Weights of a small sound classifier.
Training: soap at rate 0.0024, 40000 steps, held-out accuracy 100%.
Data: trained on synthesized solo parts of chorales (CocoChorales), 131.1 epochs.
Rows from block 10 of a small sound classifier, named by matrix and row number. Rows with one number belong to one channel. Each number is 50 + 15 x the weight over its row's rms, rounded and kept within 0 to 99. All counts start at 0.
After each channel's rows are labels from the 100 clips, of 14976, where the channel reaches its highest value: "peak on" is the class under the peak; "top examples" is what is common among them. Only what is clearly more common there than usual is listed. The data: synthesized solo parts of chorales (CocoChorales). In brackets: how many of the 100.
# convs1: first pointwise conv (model.blocks.10.convs.1.weight, 192x192x1), inputs 0-95
# convs3: second pointwise conv (model.blocks.10.convs.3.weight, 192x192x1, transposed), outputs 0-95

convs1.29:59 50 84 19 50 40 76 51 55 50 59 50 66 78 46 56 39 37 48 50 50 53 66 47 62 50 50 39 79 64 45 64 19 46 30 18 55 62 50 51 68 50 64 62 35 50 80 44 50 32 38 50 45 53 54 50 50 81 51 39 28 50 74 59 72 50 33 34 55 47 26 50 50 57 00 55 82 86 59 50 37 32 50 50 50 56 53 50 51 50 50 50 56 68 57 66
convs3.29:61 58 50 93 54 45 43 50 50 45 48 68 47 28 73 87 72 35 76 50 50 30 29 49 42 35 63 50 68 50 64 30 50 07 55 50 57 50 36 50 44 08 50 50 50 24 34 50 54 59 92 55 50 32 50 33 28 48 50 50 45 50 50 56 71 46 60 39 74 50 50 60 58 49 50 50 50 81 30 35 55 50 36 51 38 61 69 50 73 47 92 52 50 56 65 50
peak on: D5 (38); C#5 (29)
top examples: oboe (100); note D5 (46); note C#5 (39)

convs1.44:40 47 43 50 50 38 47 50 51 51 53 50 50 46 17 56 53 50 50 50 50 29 39 50 14 30 51 23 36 42 50 25 50 50 64 49 50 36 26 35 50 59 68 50 33 72 29 52 44 50 55 68 24 50 50 37 50 31 50 50 33 42 27 53 48 40 37 58 50 52 57 50 62 50 55 50 26 61 76 50 99 22 50 57 59 50 39 50 59 33 59 63 50 00 50 44
convs3.44:50 56 46 66 92 69 42 53 57 70 50 50 46 45 50 31 48 50 50 38 62 47 45 50 42 53 35 35 30 55 50 50 61 50 50 60 54 50 29 50 50 59 34 50 50 99 25 50 63 50 57 00 56 31 41 15 50 50 50 36 50 56 50 54 48 59 57 44 53 50 50 05 50 09 50 48 35 20 73 41 72 56 52 48 64 53 41 51 50 46 40 50 59 44 56 51
peak on: F#4 (40)
top examples: viola (100); note F#4 (44); note E4 (35)

convs1.31:50 59 47 50 55 55 51 54 74 62 50 27 27 61 44 99 53 29 50 50 34 50 45 58 44 57 99 50 40 52 62 51 60 64 50 44 47 69 57 43 93 50 55 45 50 53 50 31 37 54 54 34 50 42 65 40 55 44 73 50 52 47 67 50 50 28 43 53 50 50 63 50 71 50 50 82 77 43 50 53 50 58 42 45 41 50 50 21 32 78 50 50 50 40 42 84
convs3.31:51 67 40 50 50 70 50 50 78 60 50 37 38 61 50 41 48 30 50 50 50 50 28 52 50 50 68 50 50 42 50 35 58 50 29 78 39 44 49 49 50 72 57 44 77 64 48 47 76 50 50 50 50 38 82 51 50 61 34 50 23 50 42 54 34 61 45 47 29 46 21 50 76 50 44 43 50 60 50 50 45 73 54 12 50 67 50 50 58 41 35 50 50 54 52 11
peak on: A3 (36); A#3 (25)
top examples: double bass (100)

convs1.15:34 50 50 72 19 67 73 59 70 59 28 50 56 65 50 50 75 53 50 72 29 57 55 57 42 68 49 50 50 45 41 50 50 51 71 50 50 61 61 50 46 50 50 19 00 50 35 33 38 50 76 24 50 41 30 60 63 78 55 50 57 50 75 67 50 22 41 50 26 54 50 57 75 40 40 43 50 42 50 50 12 32 50 56 50 48 24 33 43 63 19 50 00 50 59 50
convs3.15:30 50 64 50 76 50 53 44 47 50 50 35 58 50 37 35 50 38 53 50 45 60 23 80 50 47 39 19 48 54 00 39 40 61 47 50 56 44 50 50 56 88 95 50 21 00 07 25 50 50 50 58 53 44 50 34 54 50 00 26 29 89 34 50 50 50 50 50 50 24 44 37 14 38 49 80 59 69 50 50 50 50 67 50 61 73 53 51 43 47 38 48 50 68 50 50
peak on: D5 (38)
top examples: violin (100); note D5 (42); note C5 (33)

convs1.124:50 46 37 50 02 39 55 55 54 63 62 50 46 73 57 70 50 50 90 22 53 50 50 63 68 29 26 50 50 89 59 43 36 57 50 50 47 42 72 50 50 37 50 15 08 13 50 31 52 88 42 33 55 50 72 49 56 50 53 71 37 43 45 70 34 50 50 73 50 50 59 19 63 58 50 67 51 48 91 56 50 30 50 44 57 48 31 34 56 05 39 47 43 50 50 60
convs3.124:66 65 61 51 53 50 50 50 26 54 42 60 63 36 84 27 48 72 54 50 88 68 57 46 24 46 57 39 58 38 55 68 47 99 10 50 46 13 78 50 51 76 33 73 50 43 47 48 50 55 66 42 51 26 65 44 66 58 50 50 51 93 50 71 45 50 48 84 50 33 47 61 50 34 35 50 50 57 67 50 50 95 44 59 50 50 50 50 78 34 31 50 48 50 50 45
peak on: B3 (31); A#3 (28)
top examples: trombone (100); note D#4 (37); note B3 (33)

convs1.95:49 50 54 66 45 41 74 54 67 62 46 09 32 46 43 40 50 59 55 50 00 37 30 50 48 77 63 57 46 41 43 50 41 31 48 54 43 66 40 50 21 53 51 99 48 51 50 39 50 50 36 56 48 50 38 54 50 41 71 35 68 50 57 68 62 50 37 57 52 50 50 66 45 50 50 43 65 27 53 50 54 60 50 50 50 43 50 32 54 34 33 39 53 50 41 44
convs3.95:50 29 57 40 50 41 58 50 34 25 47 69 36 50 50 62 56 24 69 50 61 50 67 50 61 40 50 50 59 77 50 50 59 45 31 50 50 52 66 44 44 12 50 22 39 47 50 57 32 44 45 47 53 49 20 66 31 50 43 09 50 50 48 37 51 64 42 50 74 49 58 41 50 47 64 61 50 46 50 37 22 50 77 55 57 50 67 50 61 50 57 45 42 46 43 48
peak on: F#4 (43)
top examples: viola (98); note F#4 (50)

convs1.133:42 50 50 72 37 66 72 50 58 50 50 64 60 29 50 37 50 28 63 42 56 50 24 50 66 61 72 50 48 41 51 50 50 50 29 68 34 61 50 80 63 50 75 74 67 50 51 57 16 55 69 29 50 53 09 36 45 43 27 50 56 55 38 48 17 50 64 61 50 30 49 50 50 46 84 53 77 63 55 71 58 62 46 43 47 78 61 67 50 14 49 48 65 70 37 58
convs3.133:62 28 50 50 64 02 60 56 63 40 60 68 52 42 50 44 50 27 50 50 50 54 32 57 50 58 50 50 76 91 53 30 50 49 74 35 68 54 71 54 50 26 50 84 00 50 65 67 50 50 50 38 94 50 99 75 56 23 28 61 64 74 47 50 57 50 50 50 67 50 49 45 32 40 62 55 50 56 42 50 50 50 45 60 50 50 49 69 50 39 50 50 39 51 50 50
peak on: B3 (45)
top examples: double bass (100)

convs1.70:50 50 76 50 61 32 42 64 45 54 51 36 54 50 36 50 26 51 50 31 50 50 29 48 40 77 21 44 38 50 23 59 78 48 60 29 52 50 91 37 40 50 57 50 52 76 29 50 28 60 50 47 50 37 61 36 54 17 63 50 70 50 64 69 78 66 22 50 60 40 57 50 75 43 42 70 81 45 40 50 68 47 63 57 50 45 49 30 48 50 50 64 56 34 81 39
convs3.70:54 50 50 50 79 55 50 27 52 37 50 48 64 58 74 37 50 68 50 61 30 28 50 36 50 50 66 50 41 78 34 47 56 50 57 78 51 50 50 50 50 41 28 60 46 98 50 50 50 68 66 50 24 56 73 53 64 50 41 51 31 35 50 53 61 18 82 26 59 46 50 50 57 41 50 35 50 50 72 36 84 50 50 38 37 30 59 50 87 50 50 26 41 50 26 50
peak on: G#4 (29)
top examples: trombone (52); note G#4 (34)

convs1.136:41 47 50 51 56 77 49 45 50 38 60 39 38 50 33 65 41 54 23 61 50 40 62 54 39 50 64 70 66 62 83 79 19 40 50 21 30 74 58 22 50 01 49 54 48 79 50 38 62 50 50 51 64 74 22 46 69 65 55 46 39 44 09 47 57 50 44 50 50 46 50 62 51 50 50 34 42 45 56 50 33 57 37 50 54 72 37 50 50 21 50 60 12 33 50 50
convs3.136:47 50 50 68 61 63 35 30 50 37 53 50 45 50 50 50 61 52 25 39 10 50 22 33 50 50 57 50 57 31 34 54 64 40 54 50 33 37 16 07 77 89 21 42 48 77 55 51 74 76 58 50 50 29 50 38 56 30 35 67 22 50 26 50 53 50 50 50 39 50 50 51 77 50 28 39 51 40 50 50 78 50 37 45 50 81 62 42 50 50 29 49 22 53 62 50
peak on: E5 (41); D5 (29)
top examples: violin (100); note E5 (55); note D5 (37)

convs1.14:82 64 28 44 10 53 67 49 50 66 51 50 73 58 56 50 52 50 49 76 53 39 15 52 50 53 52 50 50 51 42 50 52 69 55 50 23 61 40 96 49 30 81 49 50 50 16 66 50 61 64 24 53 67 50 09 46 23 73 44 59 71 29 49 50 50 40 38 74 55 41 59 68 34 76 46 54 63 50 58 48 33 41 50 50 64 60 47 61 45 19 50 50 61 42 28
convs3.14:55 62 50 61 00 50 52 38 52 49 08 49 59 52 50 50 44 50 17 36 50 66 54 75 50 50 50 27 55 41 46 51 41 33 50 38 71 50 49 50 48 56 66 48 72 58 00 37 53 17 56 63 83 19 36 69 58 64 50 64 47 27 53 37 82 50 23 66 53 49 47 00 50 28 47 64 50 50 55 65 50 50 75 50 50 50 50 50 50 17 50 59 53 50 62 50
peak on: D5 (36)
top examples: violin (94); note D5 (39); note A4 (26)

convs1.67:48 61 50 70 47 38 66 46 50 59 39 38 79 50 50 58 45 59 67 50 57 34 68 56 66 60 70 11 39 22 56 00 48 36 44 50 78 36 64 60 53 65 50 97 50 24 19 36 43 50 43 50 50 29 16 53 78 57 58 50 50 77 50 56 43 58 63 50 50 23 28 01 35 50 59 50 53 59 50 57 77 50 67 50 50 38 50 43 50 50 50 42 72 44 56 60
convs3.67:27 50 73 50 50 52 50 41 53 45 13 38 50 50 30 32 37 50 50 37 65 59 58 79 67 63 36 02 18 46 58 99 44 74 59 53 52 43 50 57 36 48 50 00 50 59 00 36 53 50 48 45 50 34 61 50 32 50 38 29 50 18 52 50 70 32 39 68 48 73 58 15 55 47 69 50 62 50 70 50 50 50 99 50 50 50 50 50 50 50 55 37 55 50 66 50
peak on: F#4 (84)
top examples: viola (100); note F#4 (85)

convs1.37:35 36 50 50 50 41 40 50 36 50 61 44 36 47 47 50 44 49 50 35 50 29 30 50 50 50 16 50 50 62 47 50 64 42 28 21 57 50 68 40 47 63 52 54 46 50 73 50 71 54 50 66 43 24 43 50 48 22 38 52 74 54 63 83 78 83 69 50 46 39 75 30 64 37 30 50 70 53 44 16 29 34 31 69 45 50 49 50 36 63 55 39 61 31 50 34
convs3.37:50 35 47 50 66 51 35 42 36 66 42 65 50 56 55 56 56 56 68 82 45 50 48 56 43 50 50 52 51 74 66 19 51 50 70 65 50 32 50 04 53 33 50 50 30 51 78 45 49 50 67 18 50 42 89 59 50 40 25 50 40 25 59 69 55 00 50 47 40 55 26 65 50 68 44 50 50 44 51 03 72 50 50 50 58 50 60 53 77 43 59 50 50 65 54 61
peak on: G#4 (33)
top examples: clarinet (66); saxophone (26)

convs1.101:50 56 42 59 37 50 50 26 43 54 63 45 34 56 39 50 50 53 69 36 80 36 50 48 83 67 52 75 65 51 39 82 82 50 14 50 49 43 77 67 60 50 50 40 69 38 50 50 36 67 50 54 50 68 89 26 73 44 50 61 39 50 50 50 23 55 36 50 51 50 50 56 54 50 64 57 51 50 50 50 45 51 45 40 51 41 54 41 28 50 64 62 61 68 50 49
convs3.101:23 26 70 24 32 80 64 50 37 46 47 50 50 48 30 52 70 52 61 41 51 49 50 34 40 50 37 47 56 32 50 45 50 62 00 50 59 50 59 54 50 50 54 50 66 50 56 55 56 50 63 52 17 39 08 51 46 50 76 13 40 50 62 50 50 43 48 23 50 47 49 50 52 53 50 38 52 57 40 50 42 50 50 54 74 34 50 00 50 46 74 64 50 50 28 50
peak on: B3 (26)
top examples: double bass (100)

convs1.49:60 28 83 58 66 50 48 62 25 51 50 50 50 51 50 55 23 61 50 50 29 70 48 55 50 50 50 50 50 35 50 41 50 54 46 37 43 54 40 38 36 50 44 99 35 50 55 27 50 47 77 58 53 50 50 65 59 45 50 50 89 70 22 57 50 56 50 55 51 50 40 59 50 54 16 52 68 00 50 50 50 42 60 46 55 46 50 37 50 39 40 76 43 48 29 50
convs3.49:39 59 81 67 40 50 52 65 50 37 18 49 68 66 99 50 35 78 40 46 79 52 64 41 50 34 17 61 44 37 77 64 82 86 48 57 50 50 43 39 58 65 33 32 50 53 50 54 33 50 34 53 59 34 48 54 47 50 48 50 38 43 40 30 41 50 50 60 50 69 57 35 50 50 50 50 01 30 51 50 50 63 41 42 61 46 44 48 75 50 56 54 50 50 46 48
peak on: F#4 (61)
top examples: viola (92); note F#4 (71)

convs1.170:41 74 50 12 53 37 50 61 33 58 50 50 48 50 60 50 50 55 65 50 50 57 45 50 48 50 19 13 73 38 57 35 45 41 54 30 38 27 61 28 69 30 27 50 49 53 55 69 50 53 62 86 77 65 50 32 50 42 50 47 58 52 36 45 34 50 50 50 55 57 50 24 50 33 30 68 39 69 49 40 73 02 00 58 50 65 81 57 50 60 53 50 52 50 52 50
convs3.170:49 79 50 60 50 29 34 66 39 57 37 51 19 50 50 58 62 32 50 50 50 50 50 50 22 50 81 99 63 50 87 12 12 53 31 54 37 50 51 67 50 50 53 26 50 50 38 54 64 60 56 99 50 56 50 58 52 53 37 50 50 46 63 50 42 57 62 53 61 35 69 37 55 54 55 50 46 50 44 50 50 44 40 51 50 45 50 82 66 50 40 59 73 50 53 44
peak on: D5 (26)
top examples: oboe (95); note D5 (36); note A4 (26)

convs1.32:50 50 50 50 33 50 66 50 88 72 58 99 50 25 58 50 66 50 65 50 62 56 38 50 50 00 50 47 50 50 58 50 50 84 58 50 38 50 49 50 44 55 33 50 50 49 51 50 66 66 70 50 50 85 69 41 50 52 63 38 65 38 25 19 50 50 50 64 50 56 50 50 59 46 78 39 44 31 47 00 50 50 50 50 57 72 80 50 22 17 25 38 50 62 49 50
convs3.32:50 50 60 60 52 47 50 18 45 41 29 58 50 69 50 50 50 50 99 72 81 50 51 50 50 50 15 42 47 69 56 77 39 49 38 50 44 52 78 50 50 38 43 40 50 50 54 50 50 50 73 50 56 47 50 51 19 86 50 33 46 50 71 50 50 63 50 71 70 57 50 50 41 50 66 34 50 50 76 20 50 35 73 50 50 48 56 50 50 50 61 50 36 50 00 53
peak on: silence (93)
top examples: flute (75); note D#5 (42); note D5 (27)

convs1.76:43 49 53 50 55 57 46 50 44 38 50 33 86 50 88 50 50 38 55 58 38 27 50 50 58 86 57 50 55 50 61 57 36 39 46 50 34 07 51 53 42 50 62 50 50 50 50 29 42 50 84 47 48 97 38 41 50 50 50 25 53 50 00 59 50 50 50 50 45 50 50 99 50 92 44 50 64 39 52 66 50 45 50 47 37 39 52 63 92 56 53 50 51 50 50 64
convs3.76:05 76 71 44 50 29 45 66 50 31 50 64 65 22 26 26 50 12 56 58 59 34 43 59 50 50 32 50 68 50 46 52 63 50 50 41 29 62 60 63 36 50 57 58 29 18 43 60 77 50 35 52 50 16 41 50 47 42 43 50 50 75 50 37 50 50 45 49 69 42 50 45 53 55 63 56 50 69 38 28 87 54 24 73 50 12 62 66 22 61 68 51 50 45 39 29
peak on: G#4 (27)
top examples: horn (100); note B4 (33); note G#4 (31)

convs1.77:51 54 44 54 43 50 50 29 50 62 43 78 65 59 69 33 79 49 67 40 78 50 19 55 33 37 31 50 47 46 39 21 59 50 54 23 56 50 74 50 50 58 31 61 39 41 25 42 55 80 58 51 50 81 50 50 50 38 50 31 48 50 19 46 66 43 46 50 60 47 50 32 75 50 57 55 50 50 44 44 53 23 50 64 51 88 57 39 62 50 31 52 53 37 65 41
convs3.77:56 61 50 30 38 50 37 71 40 43 50 50 38 36 50 50 64 59 50 30 50 65 85 50 40 68 94 36 64 22 50 39 65 41 50 50 50 50 33 50 52 48 35 39 51 50 69 63 35 46 12 50 58 50 35 50 61 39 49 91 60 51 50 63 46 50 50 50 64 68 84 71 56 87 50 53 36 51 34 67 49 70 36 85 45 10 50 68 16 41 50 79 50 75 68 27
peak on: silence (90)
top examples: flute (90); note F#5 (38)

convs1.60:50 50 60 52 95 50 79 50 40 66 69 54 50 40 70 50 58 70 53 50 50 54 50 00 39 36 49 34 76 27 36 44 71 50 50 49 50 50 50 42 33 27 46 50 37 90 45 42 50 50 50 99 87 35 50 53 20 37 39 61 50 26 53 29 50 30 50 50 56 38 68 58 41 50 50 57 51 68 28 53 50 13 50 59 33 50 68 47 50 50 42 50 28 06 50 28
convs3.60:50 50 34 50 05 43 49 70 58 56 50 50 50 18 50 50 56 53 81 64 50 54 70 52 50 54 50 51 64 36 96 50 50 15 50 20 70 35 50 90 49 34 50 55 50 00 36 84 38 65 44 99 67 69 51 67 44 39 23 50 50 54 50 61 50 36 37 54 39 47 50 60 50 70 67 50 62 69 14 50 50 64 44 58 60 39 55 27 19 47 50 53 42 69 47 39
peak on: E5 (41); G5 (29)
top examples: trumpet (61); note E5 (57); note G5 (55)

convs1.185:64 30 50 88 67 50 36 27 60 50 50 68 42 51 18 57 54 50 54 81 16 49 36 64 54 50 52 50 48 50 50 50 31 50 92 56 50 52 23 65 50 28 50 50 50 25 57 36 43 10 63 50 50 65 50 57 50 50 31 23 46 50 31 50 42 50 41 60 46 22 86 27 55 50 34 40 15 25 53 50 36 40 77 46 50 65 23 28 44 17 50 50 51 49 50 25
convs3.185:85 50 50 67 50 50 51 53 46 39 50 41 27 33 50 84 60 41 50 68 37 21 18 50 55 17 39 50 50 60 64 48 50 50 35 46 12 81 79 55 51 04 40 42 37 46 32 57 50 50 72 50 62 66 50 23 50 66 50 46 34 67 68 50 50 41 82 32 50 50 50 71 64 58 50 58 38 60 49 45 38 39 33 50 46 50 50 58 57 50 57 52 52 46 50 50
peak on: D5 (30)
top examples: oboe (100); note D5 (42); note C5 (40)

convs1.144:50 53 69 33 45 55 51 28 40 50 31 44 50 59 51 55 50 61 50 72 27 43 63 33 55 58 57 63 50 26 50 56 50 33 00 50 51 47 65 50 72 50 42 50 93 46 41 80 50 49 43 51 50 45 40 41 38 83 50 50 29 59 61 53 19 41 50 50 49 33 61 74 47 50 50 50 35 49 40 50 86 50 76 18 49 50 66 43 48 98 60 40 50 58 82 45
convs3.144:50 55 50 28 37 63 51 31 49 39 77 50 50 64 66 50 50 50 20 53 41 61 50 50 62 50 50 28 45 44 50 52 46 41 46 61 31 50 30 41 54 62 49 62 99 50 71 29 50 50 50 14 50 48 34 40 50 63 50 58 49 29 48 50 54 49 50 48 51 50 70 54 50 61 50 39 55 50 60 57 53 50 63 50 59 67 50 50 46 63 59 29 51 28 08 59
peak on: B3 (33)
top examples: double bass (99)

convs1.173:50 59 67 40 42 35 65 52 50 41 59 59 32 27 65 50 26 50 51 42 50 49 55 41 62 25 61 54 52 57 42 50 79 99 50 42 50 45 63 62 96 48 50 34 61 50 56 52 37 50 65 48 76 66 99 42 50 51 44 57 34 39 53 17 50 47 73 58 35 50 48 50 51 50 50 50 69 50 47 50 56 66 39 50 51 44 50 50 45 71 53 50 57 64 50 50
convs3.173:50 87 67 54 34 38 31 50 94 38 50 65 37 49 57 71 50 52 50 50 50 63 47 54 50 49 65 51 50 48 55 37 50 22 50 53 65 33 52 43 40 55 50 62 43 39 60 50 43 44 42 50 90 53 84 79 84 51 34 68 10 60 33 50 50 73 55 67 22 43 40 43 51 62 29 49 59 48 49 38 50 38 62 57 70 70 50 72 50 50 32 46 75 61 50 56
peak on: silence (55)
top examples: tuba (100); note G#3 (37); note A3 (29)

convs1.18:68 87 71 12 67 50 18 31 58 30 50 50 46 47 65 73 50 60 32 50 57 50 66 54 38 54 15 02 79 48 52 40 38 50 50 27 50 50 50 50 51 50 59 14 50 50 55 87 50 33 35 72 50 54 50 62 67 50 73 50 50 50 50 54 44 59 49 76 57 50 50 24 68 46 28 76 58 67 50 46 50 00 17 50 50 59 55 63 65 38 54 43 50 24 48 47
convs3.18:50 40 72 75 31 10 50 66 44 49 51 58 50 41 57 50 67 44 66 43 50 40 50 40 47 46 56 87 50 50 85 50 19 50 50 50 50 81 50 51 48 50 50 50 50 50 12 58 50 53 76 93 99 48 50 28 50 58 50 50 50 57 71 50 50 50 57 50 50 41 50 37 50 50 49 56 46 63 50 58 50 55 50 50 50 50 50 56 71 66 55 50 61 50 74 53
peak on: D5 (26); E5 (25)
top examples: oboe (100); note D5 (39); note C5 (33)

convs1.120:47 30 50 90 50 26 50 66 50 72 50 95 40 50 48 50 69 67 99 45 50 57 39 51 50 30 57 50 50 50 58 03 45 34 50 50 50 69 50 37 50 91 35 52 49 25 24 50 31 69 81 74 50 50 46 50 55 50 70 40 62 25 50 50 48 44 50 41 49 29 58 71 56 50 50 72 33 50 68 36 58 11 28 63 50 50 36 50 50 56 44 53 50 47 31 17
convs3.120:31 46 50 50 59 50 54 50 50 50 34 51 43 55 92 50 46 27 74 66 50 50 53 50 53 50 34 36 50 68 33 58 09 46 22 82 36 50 56 50 31 21 58 30 59 50 26 50 65 56 89 45 47 50 26 47 28 58 56 00 44 23 80 36 40 49 50 30 50 50 35 46 47 29 57 45 39 44 58 16 50 39 60 29 63 53 52 50 66 51 68 48 50 50 43 54
peak on: F#4 (51)
top examples: viola (84); note F#4 (72)

convs1.164:43 67 66 49 50 50 50 54 50 66 50 65 59 50 50 50 50 13 72 36 50 56 50 57 49 55 50 68 55 55 50 50 50 61 40 68 44 67 70 50 44 86 58 50 53 31 41 68 50 50 88 50 45 99 31 40 57 54 45 23 51 79 31 50 39 53 50 50 50 39 47 50 64 35 83 46 50 69 29 67 52 50 66 50 52 75 61 67 46 17 50 50 75 53 50 80
convs3.164:50 56 56 47 69 29 50 50 56 50 50 50 50 50 39 50 63 12 69 80 74 43 50 36 61 48 24 67 76 50 50 50 48 50 50 42 30 50 54 50 52 47 63 70 26 44 50 50 68 50 63 56 71 17 58 50 16 76 38 35 69 76 29 81 50 45 41 50 47 50 57 49 50 66 70 50 50 56 44 50 44 23 15 62 50 50 47 65 91 53 55 55 56 50 11 26
peak on: silence (81)
top examples: flute (77); note F#5 (30); note G#5 (26)

convs1.81:39 50 64 64 50 63 50 26 59 59 52 44 54 29 14 65 53 50 49 50 55 37 57 68 59 28 50 47 50 62 55 50 50 28 32 81 50 50 57 67 50 39 67 38 60 50 50 50 47 36 43 39 28 36 58 50 42 39 41 50 50 48 74 53 12 58 50 25 64 51 50 60 64 50 54 79 50 55 53 63 53 54 50 50 50 37 50 50 34 67 59 43 36 50 54 54
convs3.81:23 67 67 31 63 60 38 50 50 76 43 50 55 69 62 54 52 50 35 50 50 50 67 52 34 47 46 19 41 26 50 58 52 31 13 65 50 42 08 34 50 69 28 23 66 42 59 51 77 48 77 42 38 43 00 36 27 73 48 24 32 50 59 49 34 25 57 19 40 54 45 51 50 50 46 45 50 29 47 62 50 50 46 55 50 39 56 15 50 49 50 35 59 50 37 43
peak on: B3 (28)
top examples: double bass (100)

convs1.9:71 50 83 27 50 50 64 34 63 68 50 33 49 37 50 37 50 71 73 19 50 69 53 50 32 64 50 55 50 50 55 64 52 41 50 15 49 53 50 31 50 50 35 50 53 50 45 50 48 63 45 50 50 38 61 69 22 25 50 50 70 54 69 70 50 50 50 50 55 29 59 57 59 24 50 50 58 50 41 50 79 93 55 23 50 37 51 50 32 60 52 65 33 33 57 36
convs3.9:50 50 50 78 62 70 59 50 50 47 50 71 50 45 96 50 57 63 42 47 17 34 50 35 68 50 44 73 50 60 32 50 50 54 50 50 50 40 50 00 50 50 51 50 62 69 65 26 68 52 59 52 50 41 65 50 50 50 50 21 25 35 75 46 53 50 52 50 50 50 38 50 45 06 43 47 50 38 50 50 50 46 60 32 54 75 50 48 50 40 58 35 52 50 52 56
peak on: F#4 (62); E4 (26)
top examples: viola (100); note F#4 (81)

convs1.113:45 50 45 62 48 38 36 55 61 50 75 50 50 46 57 47 37 11 48 47 31 50 50 50 48 42 52 64 49 45 50 40 78 29 50 31 36 50 40 50 92 38 48 50 41 60 50 40 50 63 46 50 50 50 73 54 45 70 50 50 68 50 50 51 56 45 50 60 52 62 64 39 54 61 43 40 00 55 73 50 33 93 50 58 38 50 60 47 85 50 59 24 14 50 50 89
convs3.113:16 54 81 31 39 52 41 83 50 50 48 69 69 14 50 66 56 08 49 50 50 50 64 73 58 68 45 50 44 81 50 53 41 47 50 38 90 52 50 63 32 50 69 45 21 38 50 50 50 13 50 53 55 31 50 52 50 50 50 51 71 61 33 72 52 48 50 49 65 52 49 58 22 50 62 44 50 54 50 50 67 32 50 64 37 36 50 66 63 50 50 55 48 54 50 87
peak on: G#4 (29)
top examples: horn (98); note A#4 (38); note G#4 (37)

convs1.62:35 43 10 50 50 50 35 50 40 50 43 77 49 50 53 42 51 50 44 50 57 58 67 42 34 15 50 50 48 50 50 50 50 73 50 51 50 26 55 45 47 56 46 06 52 50 51 41 63 50 50 50 57 75 99 58 50 58 78 44 33 33 25 51 56 53 50 50 59 50 29 13 50 50 55 48 56 42 50 47 50 38 50 54 42 31 50 48 54 09 66 37 50 50 50 55
convs3.62:54 50 66 49 91 69 49 50 43 50 41 52 51 50 71 53 65 23 68 37 50 50 65 35 48 39 50 61 47 80 50 61 49 70 50 46 51 50 62 49 46 30 68 54 66 74 43 50 50 47 80 50 30 50 34 41 20 50 65 50 67 33 77 53 60 58 60 81 65 72 58 34 50 16 70 48 32 39 56 48 44 26 94 50 24 65 40 26 82 45 50 50 21 30 00 52
peak on: silence (100)
top examples: trumpet (100); note F#5 (38); note F5 (37)

convs1.152:45 22 57 50 50 50 50 50 40 50 38 20 50 58 52 78 65 44 58 79 43 37 67 47 51 39 50 50 54 55 56 50 34 50 54 50 60 50 26 47 74 36 52 81 39 50 64 50 53 42 50 50 50 50 50 56 39 64 60 22 50 73 50 48 50 31 58 60 50 52 65 35 54 50 50 40 50 50 50 50 63 54 50 49 50 31 49 48 38 50 50 37 50 55 08 64
convs3.152:39 41 37 30 50 59 50 34 61 50 54 46 48 59 40 00 31 50 29 36 58 50 69 69 38 62 54 78 38 44 30 61 66 71 53 50 49 34 52 50 50 99 61 32 72 50 50 50 60 50 26 50 36 62 68 73 66 66 41 50 59 50 31 39 50 50 42 50 35 50 50 37 37 50 44 58 50 13 79 60 32 49 61 35 50 50 50 40 25 45 14 45 65 50 54 31
peak on: D5 (33)
top examples: oboe (100); note D5 (43); note A4 (30)